Weights of a small sound classifier.
Data: 26041 training examples, 32.9 epochs.
Rows from block 6 of a small sound classifier, named by matrix and row number. Rows with one number belong to one neuron. Each number is 128 + 24 x the weight over its row's rms, rounded and kept within 0 to 255. All counts start at 0. After the name is the row's rms in percent of the matrix's.
After each neuron's rows are labels from the 100 clips, of 14976, where the neuron reaches its highest value: "responds to" is what is common among them. Only what is clearly more common there than usual is listed. The data: acted Russian speech (Dusha).
# fc1: MLP up (model.blocks.6.mlp.fc1.weight, 2304x384), inputs 308-383
# fc2: MLP down (model.blocks.6.mlp.fc2.weight, 384x2304, transposed), outputs 308-383

fc1.103 111 [100 132 121 120 114 108 120 142 112 114 133 148 163 135 113 122 120 144 169 106 161 144 133  92 139  93 162 147 105  83 147 106  84 114 133 134 127 118  81 146 134 146 141 122  97 137 160 139 125 150 128 153 130 158 150 123 168 120  65 167  76  98  91 118 109 121 139 175 124 100 107 128 144 164 122 176]
fc2.103 106 [118 107 132 134 126 159 120 132 172 140 148 111 125 121  95 166 118 120 120 140 115 111 150 191 119 138  69 130 142 132 157 156 138 162  87 135 141 139 171 113 114 118 116 143 183 116 106 138 112 120  96 136 145 143 130 143 117 154 156 127 171 144 137 137 126 124 115 114 139 119 108 119 112  92 146 126]
responds to: emotion: sad

fc1.263 099 [105 122 135 141 129  77 180 142  65 103 126 115 109 147 140  90 112 129 145 100 155 102 148 103 107 103 171  92 155 175 134 122 113 157  89 142 134 101  98 108 160 165 108  78 123 173 143 109  76 148 101 102 120 107 157 156 124 151  99 131 123 157 125 129 154  95 118 113 115 149 130 133 146 107  97 120]
fc2.263 105 [124  99  88 115  99 179 126 141 166 152 139 131 130  99 154 152 161 120 110 121 139 128 124  84 177 147  81 163 130 121 174 142 160 118 117 113 131 135 183 147 124 125 117 153 148 104 139 134 127 132 205 132 146 127 134  99 112 129 154 119 156 135 109 139 117 155 149 118 117 121 136 133 114 132 127 142]
responds to: emotion: positive

fc1.453 105 [123 122  94 182  96  87 147 160  60 114 128 158 126 103 122  37 148 147 160 114 129 169 131 126 130 130 126 153  99 112 128 127 122 102 106 151 132 135 134 111 154 144 136 122  94 127 137 126 144 143 148 124  78 137 125 188 125 106 106 121 133 119 116 128 118 110 111 137 113 124 145 103 138 125 114 127]
fc2.453 098 [125 152 148 146 126 124 158 118 162 144 165 146  88 154 109 144 136  90 122 133 133  95 127 122 107 127 134 150 155 121 119 173 142 135 115 114 157 124 137 137 114  91 137 120 167  82 141 118 135 108  83 120  96 124 129  90 139 138 154 164 107 144 147 112  87 140 158 123 130 142 124 116 123 129 130 141]
responds to: emotion: positive

fc1.154 084 [135 136 108  83 143 103 120 134 147 124 123 120 108 121 118 151  92 141 143 123 124 125 132 154 134 133 138 104 119 116 136 131 149 112 114 147 120  93  99 180 144 132 137 113 111 132 136  70 101 148 115 149 108 129 181 120 143  96 136 156 130 130 106 139 146 101 107 115  84 154 151 124 133 164  97 121]
fc2.154 091 [147  97 140 141 125 125 136 124 128 126 111 145  84 120 134 157 130 140 113 138 131 135 124 135 127 117 140 111 155 125 146 137 152 136 151 115 111 167 139 121 156 140 113 157 122 134 127 133 112 123 128 140 124 181 126 127 124 170 106 136  94 144 160 125  99 138 122 169  99 148 133 158 122 164 141 150]
responds to: emotion: positive

fc1.51 101 [109 140 105 166 136 134 166 139 108 118 140 155 145 127 105 143  89 126  82 125 166 126 121 133  89 121 147 117 119 148 132 150  75 125 135 150 114  90  99 141 150 105 101  85 100 178 147 130 109 115 128 116 139 124 141 151 127  92 126 156 104 137 103 130 108 168 140 135 168 117 165 178 124 147 169 125]
fc2.51 105 [132  87 179  99 120 148  90  95 139 130 154 116 105 114 126 125 143 124 161 119  98 127 126 126 157 123  92 117 157 174 137 116 152 144 122 132 167 130 163 152 119 172 116  94 151  75 132 113 110 105 137 136 114 157  86 153 107 157 116 150 144 116  91 107 137  92 142 140 161 114 101  93  96 106 133 123]
responds to: emotion: angry

fc1.275 099 [144 117 139 121 117 146 133 121  97 132  78 103  98 105 156  87 101 118 152 121 147 142  97 166 170 156 137 130 113 158 184 145 135 166  96 130 104 138 157 140 125 170 174 127  68 127 136 110 167 128 115 132  95 121 103 121 159 136 138 132 116 131 107  85 134 113 115 115 157 131 119 140 139 168 122 158]
fc2.275 103 [121 128 125 159 142  98 118 178 146 137 118 160 171 112 122 146 133 119 117 131 171 139 148 119 148 137 133 143 121 117 127 132 129 147 129 122 139 137 147 130 160 108 132 105 118 135 110 120 146 101 109 110 138 150 122 122 133 141 128 104 162 136 146 119 128 147 120 130 125 114 133 113 128 129 158 137]
responds to: emotion: angry

fc1.431 090 [121 155 134 147 163  77 137 122  95 102 114 108 149 118 139 138 167 123 117  75 103 121 154 103 117 129 127 125 134 125 147 123  88 142 129 123 109 121  83 103 113 114 141 114 104 149 103 140  96 160 166 119 157 144 162 137 109 136 148 125 132  94 118 135 118 149 149 148 127 125 112 143 141 142 135 116]
fc2.431 096 [133 122 128 125 127 152 136  97 122 138 140 138 112 122 112 130 137 115 135 152 143 114 140 127 139 135 128 127 144 114 137 173 146 137 121 156 122 113 173 161 115 159 142 105 177 112 156 130 145 114 101 124 123 126 100 131 135 116 139 166 146  95 132  94 147  97 121 119 177 121 144 105 112 104 161  90]
responds to: emotion: positive

fc1.559 084 [150 144 115  72 141  99 127 164 161 124 121 115 105 121 126 146  77 123 152 142 150 145 161 150 134 147 147 107 106  97 144 133 154 113 131 131 115  89 103 158 127 130 142 135 119 123 133  74 117 150  90 151 103 131 163 103 148 108 131 131 116 138 119 132 153 110 111 109  83 134 169 140 130 149 102 127]
fc2.559 092 [163 106 144 148 126 137 130 117 117 134  98 153  89 120 137 155 137 141 113 146 119 133 127 128 135 112 131 111 162 117 152 135 159 141 165 135 101 181 141 130 155 148 112 154 130 129 133 131 107 128 126 140 120 183 120 124 129 178 117 151  97 139 148 135 108 136 122 167 101 145 135 145 130 162 152 150]
responds to: emotion: positive

fc1.511 112 [118 156 158 140 144 137 119 118  86 132 103 108 120 122 110 108 119 118 117 104 103  99 130 115 131 143 136 150 119 143 137 115 119 126 114 167 164 116 118 101 178 147 124 153 137 121 129 128 136 166 156 123 105 123 104 116 163 119  93 121 135 111 135 127  63 170 144 116 112 145 134 155 138 160 117 122]
fc2.511 109 [107 121 105 139 118 118 157 133 174 141 120 194  98 117 166 146  95  75 150 167 151 130  83 130 117 137  85 144 185 147 162 134 112 139 108  90 131 128 171 156 118 150 145 117 122 100 148 116 140 109  96 114 116 164 149 156 127 158 141 128 152 168 175 144 139  94 113 127 106 140  93 145 139 117 162 113]
responds to: emotion: positive

fc1.747 097 [136 161 102 122 114 101 119 153 116 120 104 174 141 107 120 125 173 113 144 102 137 104 124 125  90  88 125 127 158 143 102  89 103 147 105 107 123 146 125 119 119 124  93 110  85 149 157 148 141 119 105 116  56  86 117 116 120 120  98 151 145 128 102 157 122 130 144 119 162 130 153 111 139 165 111 155]
fc2.747 093 [130 160 143 185 120 151 123 144 143 153 110 101 115 152 115 122 172 138 144 114 162 133 116 118 175 133 100 168 143  92 147 175 160 148 131 121 140 130 119 157 113 106 146 153 172  99  99 109  73 139 106 171 142 122 140  93 121 141 149 106 137 108 179 115 103 142 129 159 114 149 124 114 153 121 135 109]
responds to: emotion: sad

fc1.15 094 [100 132  96 137 146 110 142 154 132 119  99 159 118 131 119 125 120  97 152 129 109 135 162  59 132 153 159 110 150 129 135 170  91 139 149 111  79  77 156  96 136 117 148 114  85 186 136 138 111 135 149 136 121 109 114 135  79 105 158 113 147 139 108 178 122 127 116 118  91 132 108 181 132  81 112 122]
fc2.15 108 [109 138 144 150 147 120 110 115 136 155 167 100 126 108 138 130 137 138 127 121 159 120 124 135 154 108 109 144 143 154 139 144 120 148  98 125 152 153 145 189  94 142 115 102 151  96 140 137 126 108 127 110  99 132 119 136 152 129  99 163 124  82 114 102 118 128 118 141 165  76 132 106 100 164 154  99]
responds to: emotion: positive

fc1.315 107 [129 165 110 127 153 126 106 139 116 118 158 165 159 122 151 111 165 118 134 167 150 155 124 151 110  84 113 125 124 151 155  87  99 134  90 157 146 167 170 120 121 150 101 176 150 114 145 113 118 137 105 110 105 104 153  81 103 122 135 117 101 104 109 103 128 118 111 106 132 131  84 120 140  89 145 130]
fc2.315 101 [ 85 162 116 146 131 134 108 169 135 135 142 133 120 126 113 135 148 124 131 112 130 115 128  84 116 138 127 122 129  66 114 163 162 100 124 124 145 138  87 145 154  85 131 142 129 147 151 133 172 133 100  93 117 172 104 123 147 119 112 142 135 128 119 183 121 168 136 171 143 108 116 134 100 147 143 141]
responds to: emotion: positive

fc1.339 102 [123 113  85 182 154 144 112 128 109  87 137 164 165 179 124 127 139 139 166 162 135 142 165 116 133 107 145 109 158 131 121 162 130 150  96 148 124 150 113 113 147 156 127 137 144 138 136 142 101 123 133 111  92 145 116 112 143 106 121 133 103 154  72 163 155  93 151 100 131 131  89 110 134 103  97  97]
fc2.339 101 [111 133 147 101  96 123 123 127 139 143 112 144 107 104 124 137 121 110 123 115 180 131 116  86 140 135 107 130  81 136 153 115 164 103 158 131  98  99 123 138  96  71 119 145 132  96 155  98 175 135  80 115 126 122 108 148 124 140 140 115 138 136 155 131 117 165 153 138 132 111 179 151  89 135 222 157]
responds to: emotion: positive

fc1.48 092 [181  85 153 136  96 139 125 130 111 133  75 130 142 108 152 126  75 151 120 144 138 162 139 156 184 169 142 138 138 146 183 139 142 166 117 132 128 119 135 145 144 184 176 140  92 137 128  92 139 120 130 129  73 101 110 129 186 168 126 142 120 130 102 111 170 109 163 123 148 115 138 146 130 129 133 110]
fc2.48 090 [138 126 139 154 129 124 128 121 143 128 115 139 135 109 127 163 128 125 107 132 159 150 147 101 150 137 147 135 141 104 132 130 150 146 148 131 128 146 155 138 176 132 123 110 138 126 135 114 131 144 121 118 108 123 147 115 124 154 127 127 148 137 143 118 127 142 117 160 115 117 120 136 100 151 137 124]
responds to: emotion: angry

fc1.393 089 [127 111 132 155 130 116 192 150 127 127 108 137 160 148 145  96 123 152 119 130 135 113 119 128 134 165 168 101 147 117 171 159 101 142 164 131  94 103  81 101 179 130 112 117 101 180 148 144  99 134 153 111 133 139 154 197 114  66 160 144 137 153 148 127 150 160 129 137 124 128 153 166 153 143  87  91]
fc2.393 099 [100 111 156 117 130 158 126 104 188 136 157  96 106 106 143 115 118 130 126 115  84  98 167 144  94 118  85 140 115 163 166 156 134 103 118 127 122 148 181 172 111 138 142 132 145 100 124 128 127 102 173 115 107 140 108 122  73 163 122 158 132 108  80  94 104  91 134 119 195 126  89  93 100 121 167 131]
responds to: emotion: neutral

fc1.287 096 [173  84 126 125  98 150 131 165  94 148  83 136 146 110 164 126 113 131 147 113 108 180 152 170 162 168 174 146 124 169 147  92 136 157 129 156 153 142  95 145 148 178 135 109  77 162 125  91 185 178 116 135  83 127 110 154 149 109 166 106 152 151  99 145 138 145 144 135 161 135 132 164 119 101 171 123]
fc2.287 091 [118 115 109 144 143 137 133 126 126 124 112 148 148 119 114 137 129 132 130 146 158 137 128 130 165 143 145 126 136 115 126 142 118 118 124 116 125 168 149 131 148 140 137 133 145 130 111 119 141 133 143 139 118 120 135  89 128 135 140 111 152 151 155 138 130 138 133 128  93 125 126 131 105 144 175 132]
responds to: emotion: angry

fc1.42 096 [ 98 156 147 122 157 135 127 109 103 141 109 119 129 107 126 143 139 128 127 110 107 141 126 164  76 120 136 163 123 142 102 159 159 147 100 104 128 131 149 170 132 168 130 121  94 111 123 164 139 100 173 156 105 123 130  86 115 122 133 148 107 144 107 133 167 109 114 121 112 128 133  97 103 139 181  99]
fc2.42 107 [126 155 123 139 138 116 134 164 124 122 130  99 132 126 122  99 130 116 134 138 109 101 131 125 147 123 113 139 103 122 114 142 103 112 138 133 104 132 125  79 127 102 108  74 116 133 115 132 155 122 168 141 112 126 145 129 119 108 123 123 131 128 140 162 139 127 146 144 120 173 128 114 102 108 135 139]
responds to: emotion: neutral

fc1.418 105 [136 115 111 146 107 110 128 109 160 132 141 117 113 129 159 124 147 146 112 122 134 137 112 144 153 124 141 139 151 104  86 122 116 151 103 132 134 152 163 144  97 131  83 125 138 141 155 131 124 130  99 111 159 117 116 112 128 108 120 171 140 112 117 160 144 113 181 118  97  94 116 114 121 132 127 116]
fc2.418 098 [ 68 126 126 169 141 120 128 133 104 133 138 156 112 124 136 147 128 111 143 130 149 124 122 102 131 161 127 128 146 106 147 102 145 120 123 114 153 166 141 135 150 135 149 120 111  90 123 126 161 113 141 120 103 145 125 125 112 152 147 117 134 140 118 134 127 147 131 123 124  77 141 107 117 119 129 141]
responds to: emotion: positive

fc1.659 102 [ 94 128  87 128 122 125  91 128 177 138 120 173 141 129 158  93 133 136 154 129 139  94 114  77 102  99 145 139  84 108 137 113 150  86 116 159 160 167 131 148 135 155 101 139 137 171 135 134 102 117 171 129 118  94 118 105 114 137 107 126 106 128  82 149 130 125  71 123 128 112 145 163 120 117 127 149]
fc2.659 098 [124 141 166 145 183 130 155 154 122 139 122 115 134  99 113 188 124 111 143  99 140 134  82 139 134 104 110 140 154 181 146  92 120 177 136 121  96 116 137 120  67  81 133 142 155  97 155  98 158 123  81 147 119 116 128 140 131 123 161 119 167 102 180 129 128 110 164 137 111 117  81 136 151 133 142 158]
responds to: emotion: sad

fc1.434 098 [104 123  97 158 130 104 123  97 125 107  97 123 119 143  69 136  95 141 124 166 171 124 150 136 139 169 123 129 132 119 116 140 149 107  95 114 129 105 110 177 126 132 147 130  91 154 148 135 110  94 109 112 153 126 146 132 114 129 152  99 117 137 195  88 119  91  99 126 109 117 132 116 127 107  92 142]
fc2.434 105 [132 129 128 140 101 143 145 127  89 157 113  95 141  88 167 152 145 135 111 126 126 130 125 141 107 147 127 114 130 193 126 113 166 123 157 159 140 134 134  61 116 101 136 133 179  93 151 146 133 109 133 119 172 130 103 145 173 132 106 144 131 116 107 165 149 159 141 127 110 126 121 140 138 125 161 111]
responds to: emotion: neutral

fc1.150 092 [ 83 113  65 136 111 119 161 166 147 173 134 113 171 101 137 155 149 124 153 115 146 101 130  73 101 173 150  80 136 129 139 118 106 127 159 109  86 129 111 157 139  72 153 122 149 173 133 123 112  89 131 134 130 131 144 156 112 129 165 122 181 112 127 112 160 146 125 146  88 157 137 145 139 104 114 129]
fc2.150 106 [138 147 153 134 112 163  90  98 144 128 157 135  62 109  98 130  96 154 100 141 112 124 117 161 140 140 128 128 165 130 116 143  96 154 102 109 145 100 147 120 139 133 148 112 143  68  97 139 136 109  97 113 143 128 102 152 120 108 107 144  94 115 146 116 121 123 121 112 158 109 124 110  84 180 118  87]
responds to: emotion: positive

fc1.390 095 [136 151 123  84 136 107 129 159 119 111 135 122 113 106 117 147  85 128 136 129 149 108 151 141 156 118 152 100 118 101 121 134 133 141 123 156 102  82 103 158 133 132 157 118  78 126 124  81 128 140 119 134  94 139 194 101 134 114 108 133 106 114 113 141 152 110 121 120  83 150 154 139 124 135  75 154]
fc2.390 096 [139 119 148 134 134 143 123 127 131 125  93 146  93 107 154 152 134 146 103 139 131 132 132 113 158 114 123 120 150  92 129 130 140 134 121 121 105 156 138 119 168 156 134 157 146 122 107 109 115 104 134 133 111 169 127 129 134 160 101 136 109 145 159 117  97 156 121 148  94 153 142 141  98 138 152 139]
responds to: emotion: positive