A small sound classifier, trained from scratch: layers 12, 32.9 epochs.
Rows from block 4, named by matrix and row number. Rows with one number belong to one attention dimension. Each number is 500 + 40 x the weight over its row's rms, rounded and kept within 0 to 999. All counts start at 0. Numbers have three digits each. After the name is the row's rms in percent of the matrix's.
# v: attention query, key and value (stacked) (model.blocks.4.attn.qkv.weight, 1152x384, the v third), inputs 288-383
# proj: attention output (model.blocks.4.attn.proj.weight, 384x384, transposed), outputs 288-383
v.75 109:458592550472472489546462517511424488508512516515474524450552414473480469543480567481474496525523476526531532457521460490521443514563545590478508508439513467496528419504477521470479501545468520575439497492522530442484447505471569570485507479440506465509482515494505461504498506542461541486
v.76 102:422534548477546512512578510574444449533459522504522488494506476475479483425465547482466507535497559471438421524525525598516458466470564505427530388486490519515424560502541511481411556461519525499468544561536473503488499490541514567512480515514445510545476539495528605509593530529584517463
v.77 103:511501500413576502476474456514428522499551464464450395524503471520481421507486489499484396445530447581476466473492460492532535489573496451506488507480505440487550541527541473541453538452520427524497449494418519460551487505495517441465449446492513549578430482498562499509499572545452564538
v.78 093:444531543512478485518500518519418467482496549503450438548545492545516488494427465486500457514513531511440490454432507566573496539536396509460481476546491438465509416525576530484480497476462546476512467520543445495555481460543466518507513516537474537501511411474543518515513576459550528497
v.79 106:510509486516528489505457457547531530521509580436507463541473481515542491500518466556536494503539494538483439501484385450520461504577448474482457440468567446544553488470516517522528539444489492421497575522475445571481487530506474510442510518481540510492426525440527517527472458534497465481
v.80 091:499498442513560629500512542506500510482476508459499458531522473501469546529569481502481528466545525525466451536572523469475495471467470462494540524518492479524606490550536586535592499594447495481505436550501445457479527519505493548477556510477541513503422473569521509428522512575467501473
v.81 092:557528584507526473455480427467479491541501504545520479504486434539442517521475586524578550503529473422487554511468495460430477546493499533503461470523507496444496496490464546409532494519486537533400571455503475472500479463455481434466469467498515479431534485495429500589497504498504548477
v.82 107:481561584513531524468515496441477551469500541568550526559493453525489575511485495531473522489511473509497569516514476484478454505440479462477481569484495558464551476442475430449516449430508527508441489558462499557469476490468535546495497453518546526451502512581539436377452439512494481511
v.83 095:461458473456436453515454507501477478469576439493552522535486536526442485468411438459500456479457555484547512486524460471509495494487487444508497489538492543556502517527451517529536503453464517508525572492538451490504469499519562506514495590492514532516526517498420570560515502549470423472
v.84 090:483529485501511558546598454493480531504442551562417526547523470462479516515572494535484496479516518534469499605527556537451450573485496498515489520468476597528519466481506577507523496534525540509475487571529515602537547527487514482497540508527433472467531499545506431484422476577497452559
v.85 092:526532512544474477512479523523541517545487609484469476539452441487502489516486483452510452506539529528505395529466508513492518528515447474475484528464561462574515463500519525437510556507546498514514559536469424436529515502505520526571448524459514524464534477558481579530491520464444441451
v.86 110:547510529478490516501457530518561524525454489474520515529487502455540503464484479508555590481480461488529464528472556515478450505458586521557475479515429516566462570569517553487564419498488499497491549500445520482513490582428486458571543527511590444430452582530439484494465486511487483484
v.87 100:466499484473516527458518544443514488490501537493548544490587503482458503533480505504523517453503541441448431511490534492459492542506563490492562505509534468461506405591430505482436522502506489480492489538518536536529559485582470470532514550495481512508550463486530483366536477505520455485
v.88 094:477531489493501510520470448442533505516536504504450483530474470487517550544520473558481441561561522458472495489540435503512434479455547474454500434529566500495502527448471455438455525577523386483523404508492465523418458540554588582540565510493541513523540545548511494517512555499547535483
v.89 100:454530499504512518524497460519526463539493501431489515445540615474477437453555472518511498488493463603501563521495476460441559595487516516615477480485476496474444465476579528498597524460525492493523499506526577545496417443512512523517529532532474465476521475504492464563499469481450486577
v.90 097:509515516590495513464560431579490469501538589564500451415482503414518479494553522517514570521545517476503488484505474554495536514495482506556512548488578484439533488495449485444543483554454504554513528529526494562455546430538543474474547535497540469423424497519484464507541418482595430498
v.91 087:571533498469486538541450518466463530473411514479409518428531498559492443533442501592554558490472422523485535531477528530555474493585501516489477494511503453511556500533572510403451542491482509524484442483484490486492526469533510521505509460540478553450488455518469512481485486495502491559
v.92 099:495541514502518462509479436517464507441511475530483501480501460480499558520502478507582524528543466530464593510512526528437519543531456532541513441504470521485576525523468482604438571581487524507543473549539554502489532532520477562582549519526450544478469589466415445501439419543459529512
v.93 102:537525523496499484502540456486507502496498529574459483452464498508505446529481465506504450488439525487552519495460492544456460498497475463524524528581496439443415499503499580551478453457543514433466499517461482550476489516445438413501405528486524486581520514474473515557517537486607509438
v.94 091:492480536572458413528502498558495486513476504513497628498549533523464523515468511506434533503433562503526537529422599476555462487582494421499518550501528517516487473545498558518517494568534510482469506534574503543543469548466486489506498487420485479578423495527571464541506454512542459485
v.95 100:540561500567489503539553576466519528509560468506530595484478514515511441490459529511526478498561492547512537557530443495481474493475499454536492509497491535626513496479490489507521441523451509584490534560469539502503448546480549443440517490578440503452528466553501432512476465490446576539
v.96 081:584503488599536479489502518475512529446526432551514536525515513479480525525497486514518488498502631478572505465488481514407540531560450517495592560520587515502558532555483524499471545464491510467442474479543542505465467520471519520550542397516521500444501453569481476484470478460432513500
v.97 094:524468506534471505452533552526494515448455503422486499496522456466565487497483540571449516517503555510525587541508487551570512431458467522543479540470488490544490508540543595503443510513484497516588520479472481530491480616456516462504486562460511426490537521464467479496453455513530517440
v.98 085:532498486454510469552490467532491430546530537478510549443499468541445555517486517363511538520461549492483428500473454449467493459492494468484542571420564577491482528501466476527493510560465565517411423561427484586539469509483530465527455468539476467489502556511510483489458542498564430451
v.99 087:513452450512516464550460421530431445540449507564554513493469493449513412392457490458464498486525490495458437506498536552543490539560488469523491448477475548529451468503487391493534524522440509478520506497528533504594456457589535498505444583562503553489504484470499550607537467412465573477
v.100 092:492493461495529518440465435460528559574464472516449467540462503552509458545507437469529507608515471449536515477488472459489449496464538508499425541537443498506518507453481564475596456503525436472539442571524537498486443425531474515488458491460402540480478499542487525491533560479522441486
v.101 096:462485527487558504497478529470501518517481442494572460524479539507525455469492366489500506450559565415523494509513529503482513510544595512539498532536473510463541419486488501514608516500531509503525460541515537505469451387529558433518483489503547559490545507491490488480512572535486497539
v.102 084:542550489408461469606522467495496523548484442504556527465542474558523514477530454504527521497479455466437512481502462493509519424484491506541482506500496541481455540479548481524565535487471502539532490558501479475510496428519521482523453520523505505496451488547509502484458542458439492501
v.103 075:494482506570507564532448510490527529469548455489498474511477585523462515493536563543524498489503569518463416523489519555470518528458436494549495463544471441529484519514448486598407534500544477523512444569505502505464454527522555495572536486512547518434524463480441484550535526475532546496
v.104 086:488533434469539472489579473511429502503478554561496535467470425465524601493514485504523500479502535509529489468478485464466440514498420475532439496493496478505558552471528476491383463574519555460524503474513548531523496518504468505502525531481484457530437540502538482498487390470415480507
v.105 084:453515564523583447509563514563466578431452531503437529372507519465490526455486518529508476442500503482490507565487456544458492458480450396537533463475517458504533471591457524551433459486443410429553547474525449520519475498440492531533491575517516502476542512469519487504463477388547436537
v.106 081:466424425532533443451476496443510477484593503477481507515428548449522551513529464587545487458483491434481490429487536563432501560479549451543476499553518399544455463535519480470459554551513488506519535523510497539521406495508461484546481499490521479432455448456562559565508479482494533512
v.107 082:476589479537512523474556609527501478526500541547593494490481497541525483447494437466506525481515513466468499559484491511475453498543491552572490453471568453540535494465536466439524499588513483484529467506582583495545564431485517505470487489535535537436508479443402488518529514490541521445
proj.75 120:473541404533453506519469555583586460491506530518552503510518567430518477493441484476508515446562438532539451499469414442562496580486463542474535490484470531483453592487583439462428538556524513476553503414451460526532511498413502430509480524496495512520531479491440462481530487505525445539
proj.76 122:468488517490512519498472470464523432542481517507440497522456520482552462501572501425456549449522433561537566521427511429561532531442441486519505526531429446477620466569559492523524522525568484475529462474456461541528460483506522513530484451478481475491548495501531505540511507461498496524
proj.77 117:572502482411511454528515544466542531506520532533540556479529467567491513490479554524478431537489493458476502484485453545538476467537532410417536589514548522436411447535510522510440488456461499493470483459496467511565521486473554545444527589461468532504554507394490520454476464522491475494
proj.78 108:469570496498539478492375455415499489477542492506551553510460459403425520459488556535488588404539520550493479465517438540481420509475460546502511482537439462558446541532561482458470592543466490461523494475439510548553545460593552434485532506517461513592501489539511550531488496525506511463
proj.79 125:483504516438510496478540472482508525504459465483393572422533476565461447522522472465396497535454528501510424524517501546462525510521528485482499545469455471493564528513524507421589513421541543512443517499463483462459458578522487494419477570546496487503506495477542520479518523526507568527
proj.80 107:495540511511464518455538477530496481516467435487491522459581481524520491443456561538516509471518454498527518491628465526524539524517593528520488562494525557472448506556435433593426483510507544541406471506508506482520502547528545504485442554518493525531557530486548483517563469496535499479
proj.81 096:555532548520532485570425517507567524478534485480489534544483467474444521515585509466452484472471486529517455553464440491515464493477499450599459554452462458499541457538525475476468521536578495503545481504432532465474501511511533514525478505489477528496500497471526538495509497560500477499
proj.82 111:506514495517542460496469492529447557509542461508498522536479531482463488531481520417474524555498446507562512485465378500484486482521601523525502466530477477518518499477506484402479496538472482537466466533469535497475594536531479468489533512478529504466568482543512531453570481491506537487
proj.83 104:537489421523457513472530525497451504531494514544513456473518478480549399466518561496445481487550488450514581573469556476505493560485540540476486502481534416504540477535538497545424490454531474465499468475489464441543560491499436532574444554564537468525491476445584527524538478523517522480
proj.84 091:534468462472512471498518498524477529455489437461533505513550504501510511491522497532540561541488476452498561514600479476468503379534555512492480535468474491529457557376439389520559484460461447521549429473496570471470523437482421477473480460493497543451480483540472459473491436469480481443
proj.85 095:467505503470437504483451523526502498520526446516583531479468614505501446489464447498431496506457487525495498478526496475507532556442502417421524465552492453527463511535480538478443412501462484369476387463477500549517469537494504513500511496447492457526439437521557401512540554522483542522
proj.86 108:535468493497513493489571478485470549486511546429464557470491537604522532522576540508538426525480571469512460551487488549506548457523427488498531499491596529494507467516528562508490514526524557539477510533468573410475461525496493549489489467472535497518538441373551507467516480514481522505
proj.87 099:555469552528489504518471474382529488543468412464503445535515546584520498490467560541534530439517496505503585495502524458511508447519504493549444565507506477471481522482530548530468443593538522550511511417500461504467499577453463501493468469439532493628479510465498534609466492526503477432
proj.88 107:577439497457509535477544525539542520559504484525518519530518491495513528507559515501527520494438408532591570462494539468519486499455496459473444578493422493558509510515544433562504495520552546563520518468454521517494550520486540505512445518403468563482472523536515404481516486479558467466
proj.89 097:485541448489479502497505532542478561438473501489463502544521520516547569464504521489465458592537485418530438511534466483508505402492438465518492493501439465586463512469450521517549455552465484531533513495496483493560480478518564546554484484480503494533509463512453498499492503493494580524
proj.90 113:485539512480470462550512506491483558435549418421542576454543420484531555543471482475489523512472488504446416565493449562503502470474490593529501448536501502510494492481485515433543543489560479516513526455487492479486538565500497436521473470499514485502476485521447519526533501569529514490
proj.91 092:463471528516562556492492567536559516450575528472498507496497600465566510550459499582437467512522508500493501485442508488557504512454520478497529520562486490517523493498495470473537498440499457528593509518443496516502493488471491412581478500481556544480539462561575553512579584578503519548
proj.92 108:490516471424471531468534507607495533534521557512548475500552544475463535480498523452583510522525457502526559476535487513560472464423481524506497473517505531523464511530507478525505506537557480516514511512448466507524506523442459476578543548461520418499513383453491548535470535573499495448
proj.93 117:501470487541523538565477543410515462476442523511480450471462400489538460530465566519476539433531496487560495511405519461482504501508535537460460491400461471496521512512516488497491546479508500505550552475465526488499545502514499523515531462500511472530523563447484463507515473537549455524
proj.94 101:454538456471512538558520451488481475490487425482390411457502456517526524511497493476442503444548493511531460499501464522512537503472505594534576577505567493438499562502523446486510453526502496507503616452511491517487515486511508459477479360561476506502475495544445534521511446469505542524
proj.95 105:448459474512489505519537543507430452555493512459564463511502530486450460506554404470517466576462484433446522472537578506447494504554493523562479458521539519520558520414526555471533540530480400532489500545481571512451534491550427528493492450533478479442470420501510474485504580433547435444
proj.96 087:562442472510521535609523508439529504412485508537501488484519434437496518478498515534541501475491474426495514462481474463455530503491429445491515487500492470503515577452511533583439485564529518538487512511474446448513481528536419402474469532506510508475513488490470465482546439468504470449
proj.97 088:498524515535469445519519460476546529424497487487449489582495484499486448490473489490427467513509506519469502487480484508583489552390474449497440519473474539457566484451475442536511474521490514507485493474456490544518538647545502520586522441475510583491489488499550487509530480480568504475
proj.98 092:427528480434574451426492456529505536539500483527548412538444584538548504493508434594511513432545540472546571588488502437467494493485534463496473438552475496404524482510546555465458467470537556531522492471476527499450459468501484418562502506537470479473565449535469422486500527470485551558
proj.99 094:445538468532459526520507502465509439523513483512433564495507487466531470468566533564568534531465530463533473521470468520512462494472536538524485465511516515580503540486555533466527434406450539458454524504519504525528407563484509573531530554493508507456426457529524514451420492475475478525
proj.100 098:537496542498462489559502529489506527638589510501555535527453536447519505523533497486431495484446563489456521543494592492444503528516484464470485462544502468498494491548498488450474529504477448428546475500537502491511438439541487475509564417498487505499550453475506537573530544510505519501
proj.101 092:476488517458504461471520432499469474521517561468531590498501539451434527507464551473471490490494501511559501509581552537432494464547434462537535481496487381526522546539495509539473562507569443540453519467415523535527482436523560474528495504519489424527519505508458486393492422586505515503
proj.102 087:450547462496467446442442504504433488532524550507532554565512495499476503557532488443458558506489491467445440493463513553515472478493529572475540529493535511500548469499483442512588485461531510528518498503548585554514468453544557578495539470533506495436493537531498487495481560504456510501
proj.103 076:505482552490500570479528522421517391400496591498478463432428482468514490499477495491496554470520442484543560449434514512452493506524553532463433544552502507491480423418544525448524503514461441536464478455472558481509479520481479516472458492550473482528478547533521474455518455423471529446
proj.104 084:499482504544434539519478574531531527467462487501472519495529532509540556475477488511474551503520601506521543501457497494524519546433543492502586471452542497548426491479451405482515421552478555510529478433476496505486458413549475449504510486511557490456545528521593449427502533441463503488
proj.105 091:553435426517533500508501560505530505452462455495527502493489452519520437491410496475498506542497479492450510512503555491535506527479560532591549516425536521454452472415496496522478499439450516516420487422417564488490525572521503493522449492458558534526514561446486503557500524546546495475
proj.106 081:508440542481496525525481560475535483531449535437552436431481484514510447428495514445430455529476478557486491508529506570573479545563493473474513522469527505458484503540559528482510507491483529581505468453473602553472539518520509493520493539453515503588542518514556508557436507467468583481
proj.107 081:466424510508525485483427573460550534535476507477506569555599497456507454490474539581539478505525481463479529470493536497416549503433461480444390483470515521509481465495454499464552555446542481482556502513490437428480456592509575571462533491510509494504419459466448499496511518475484519503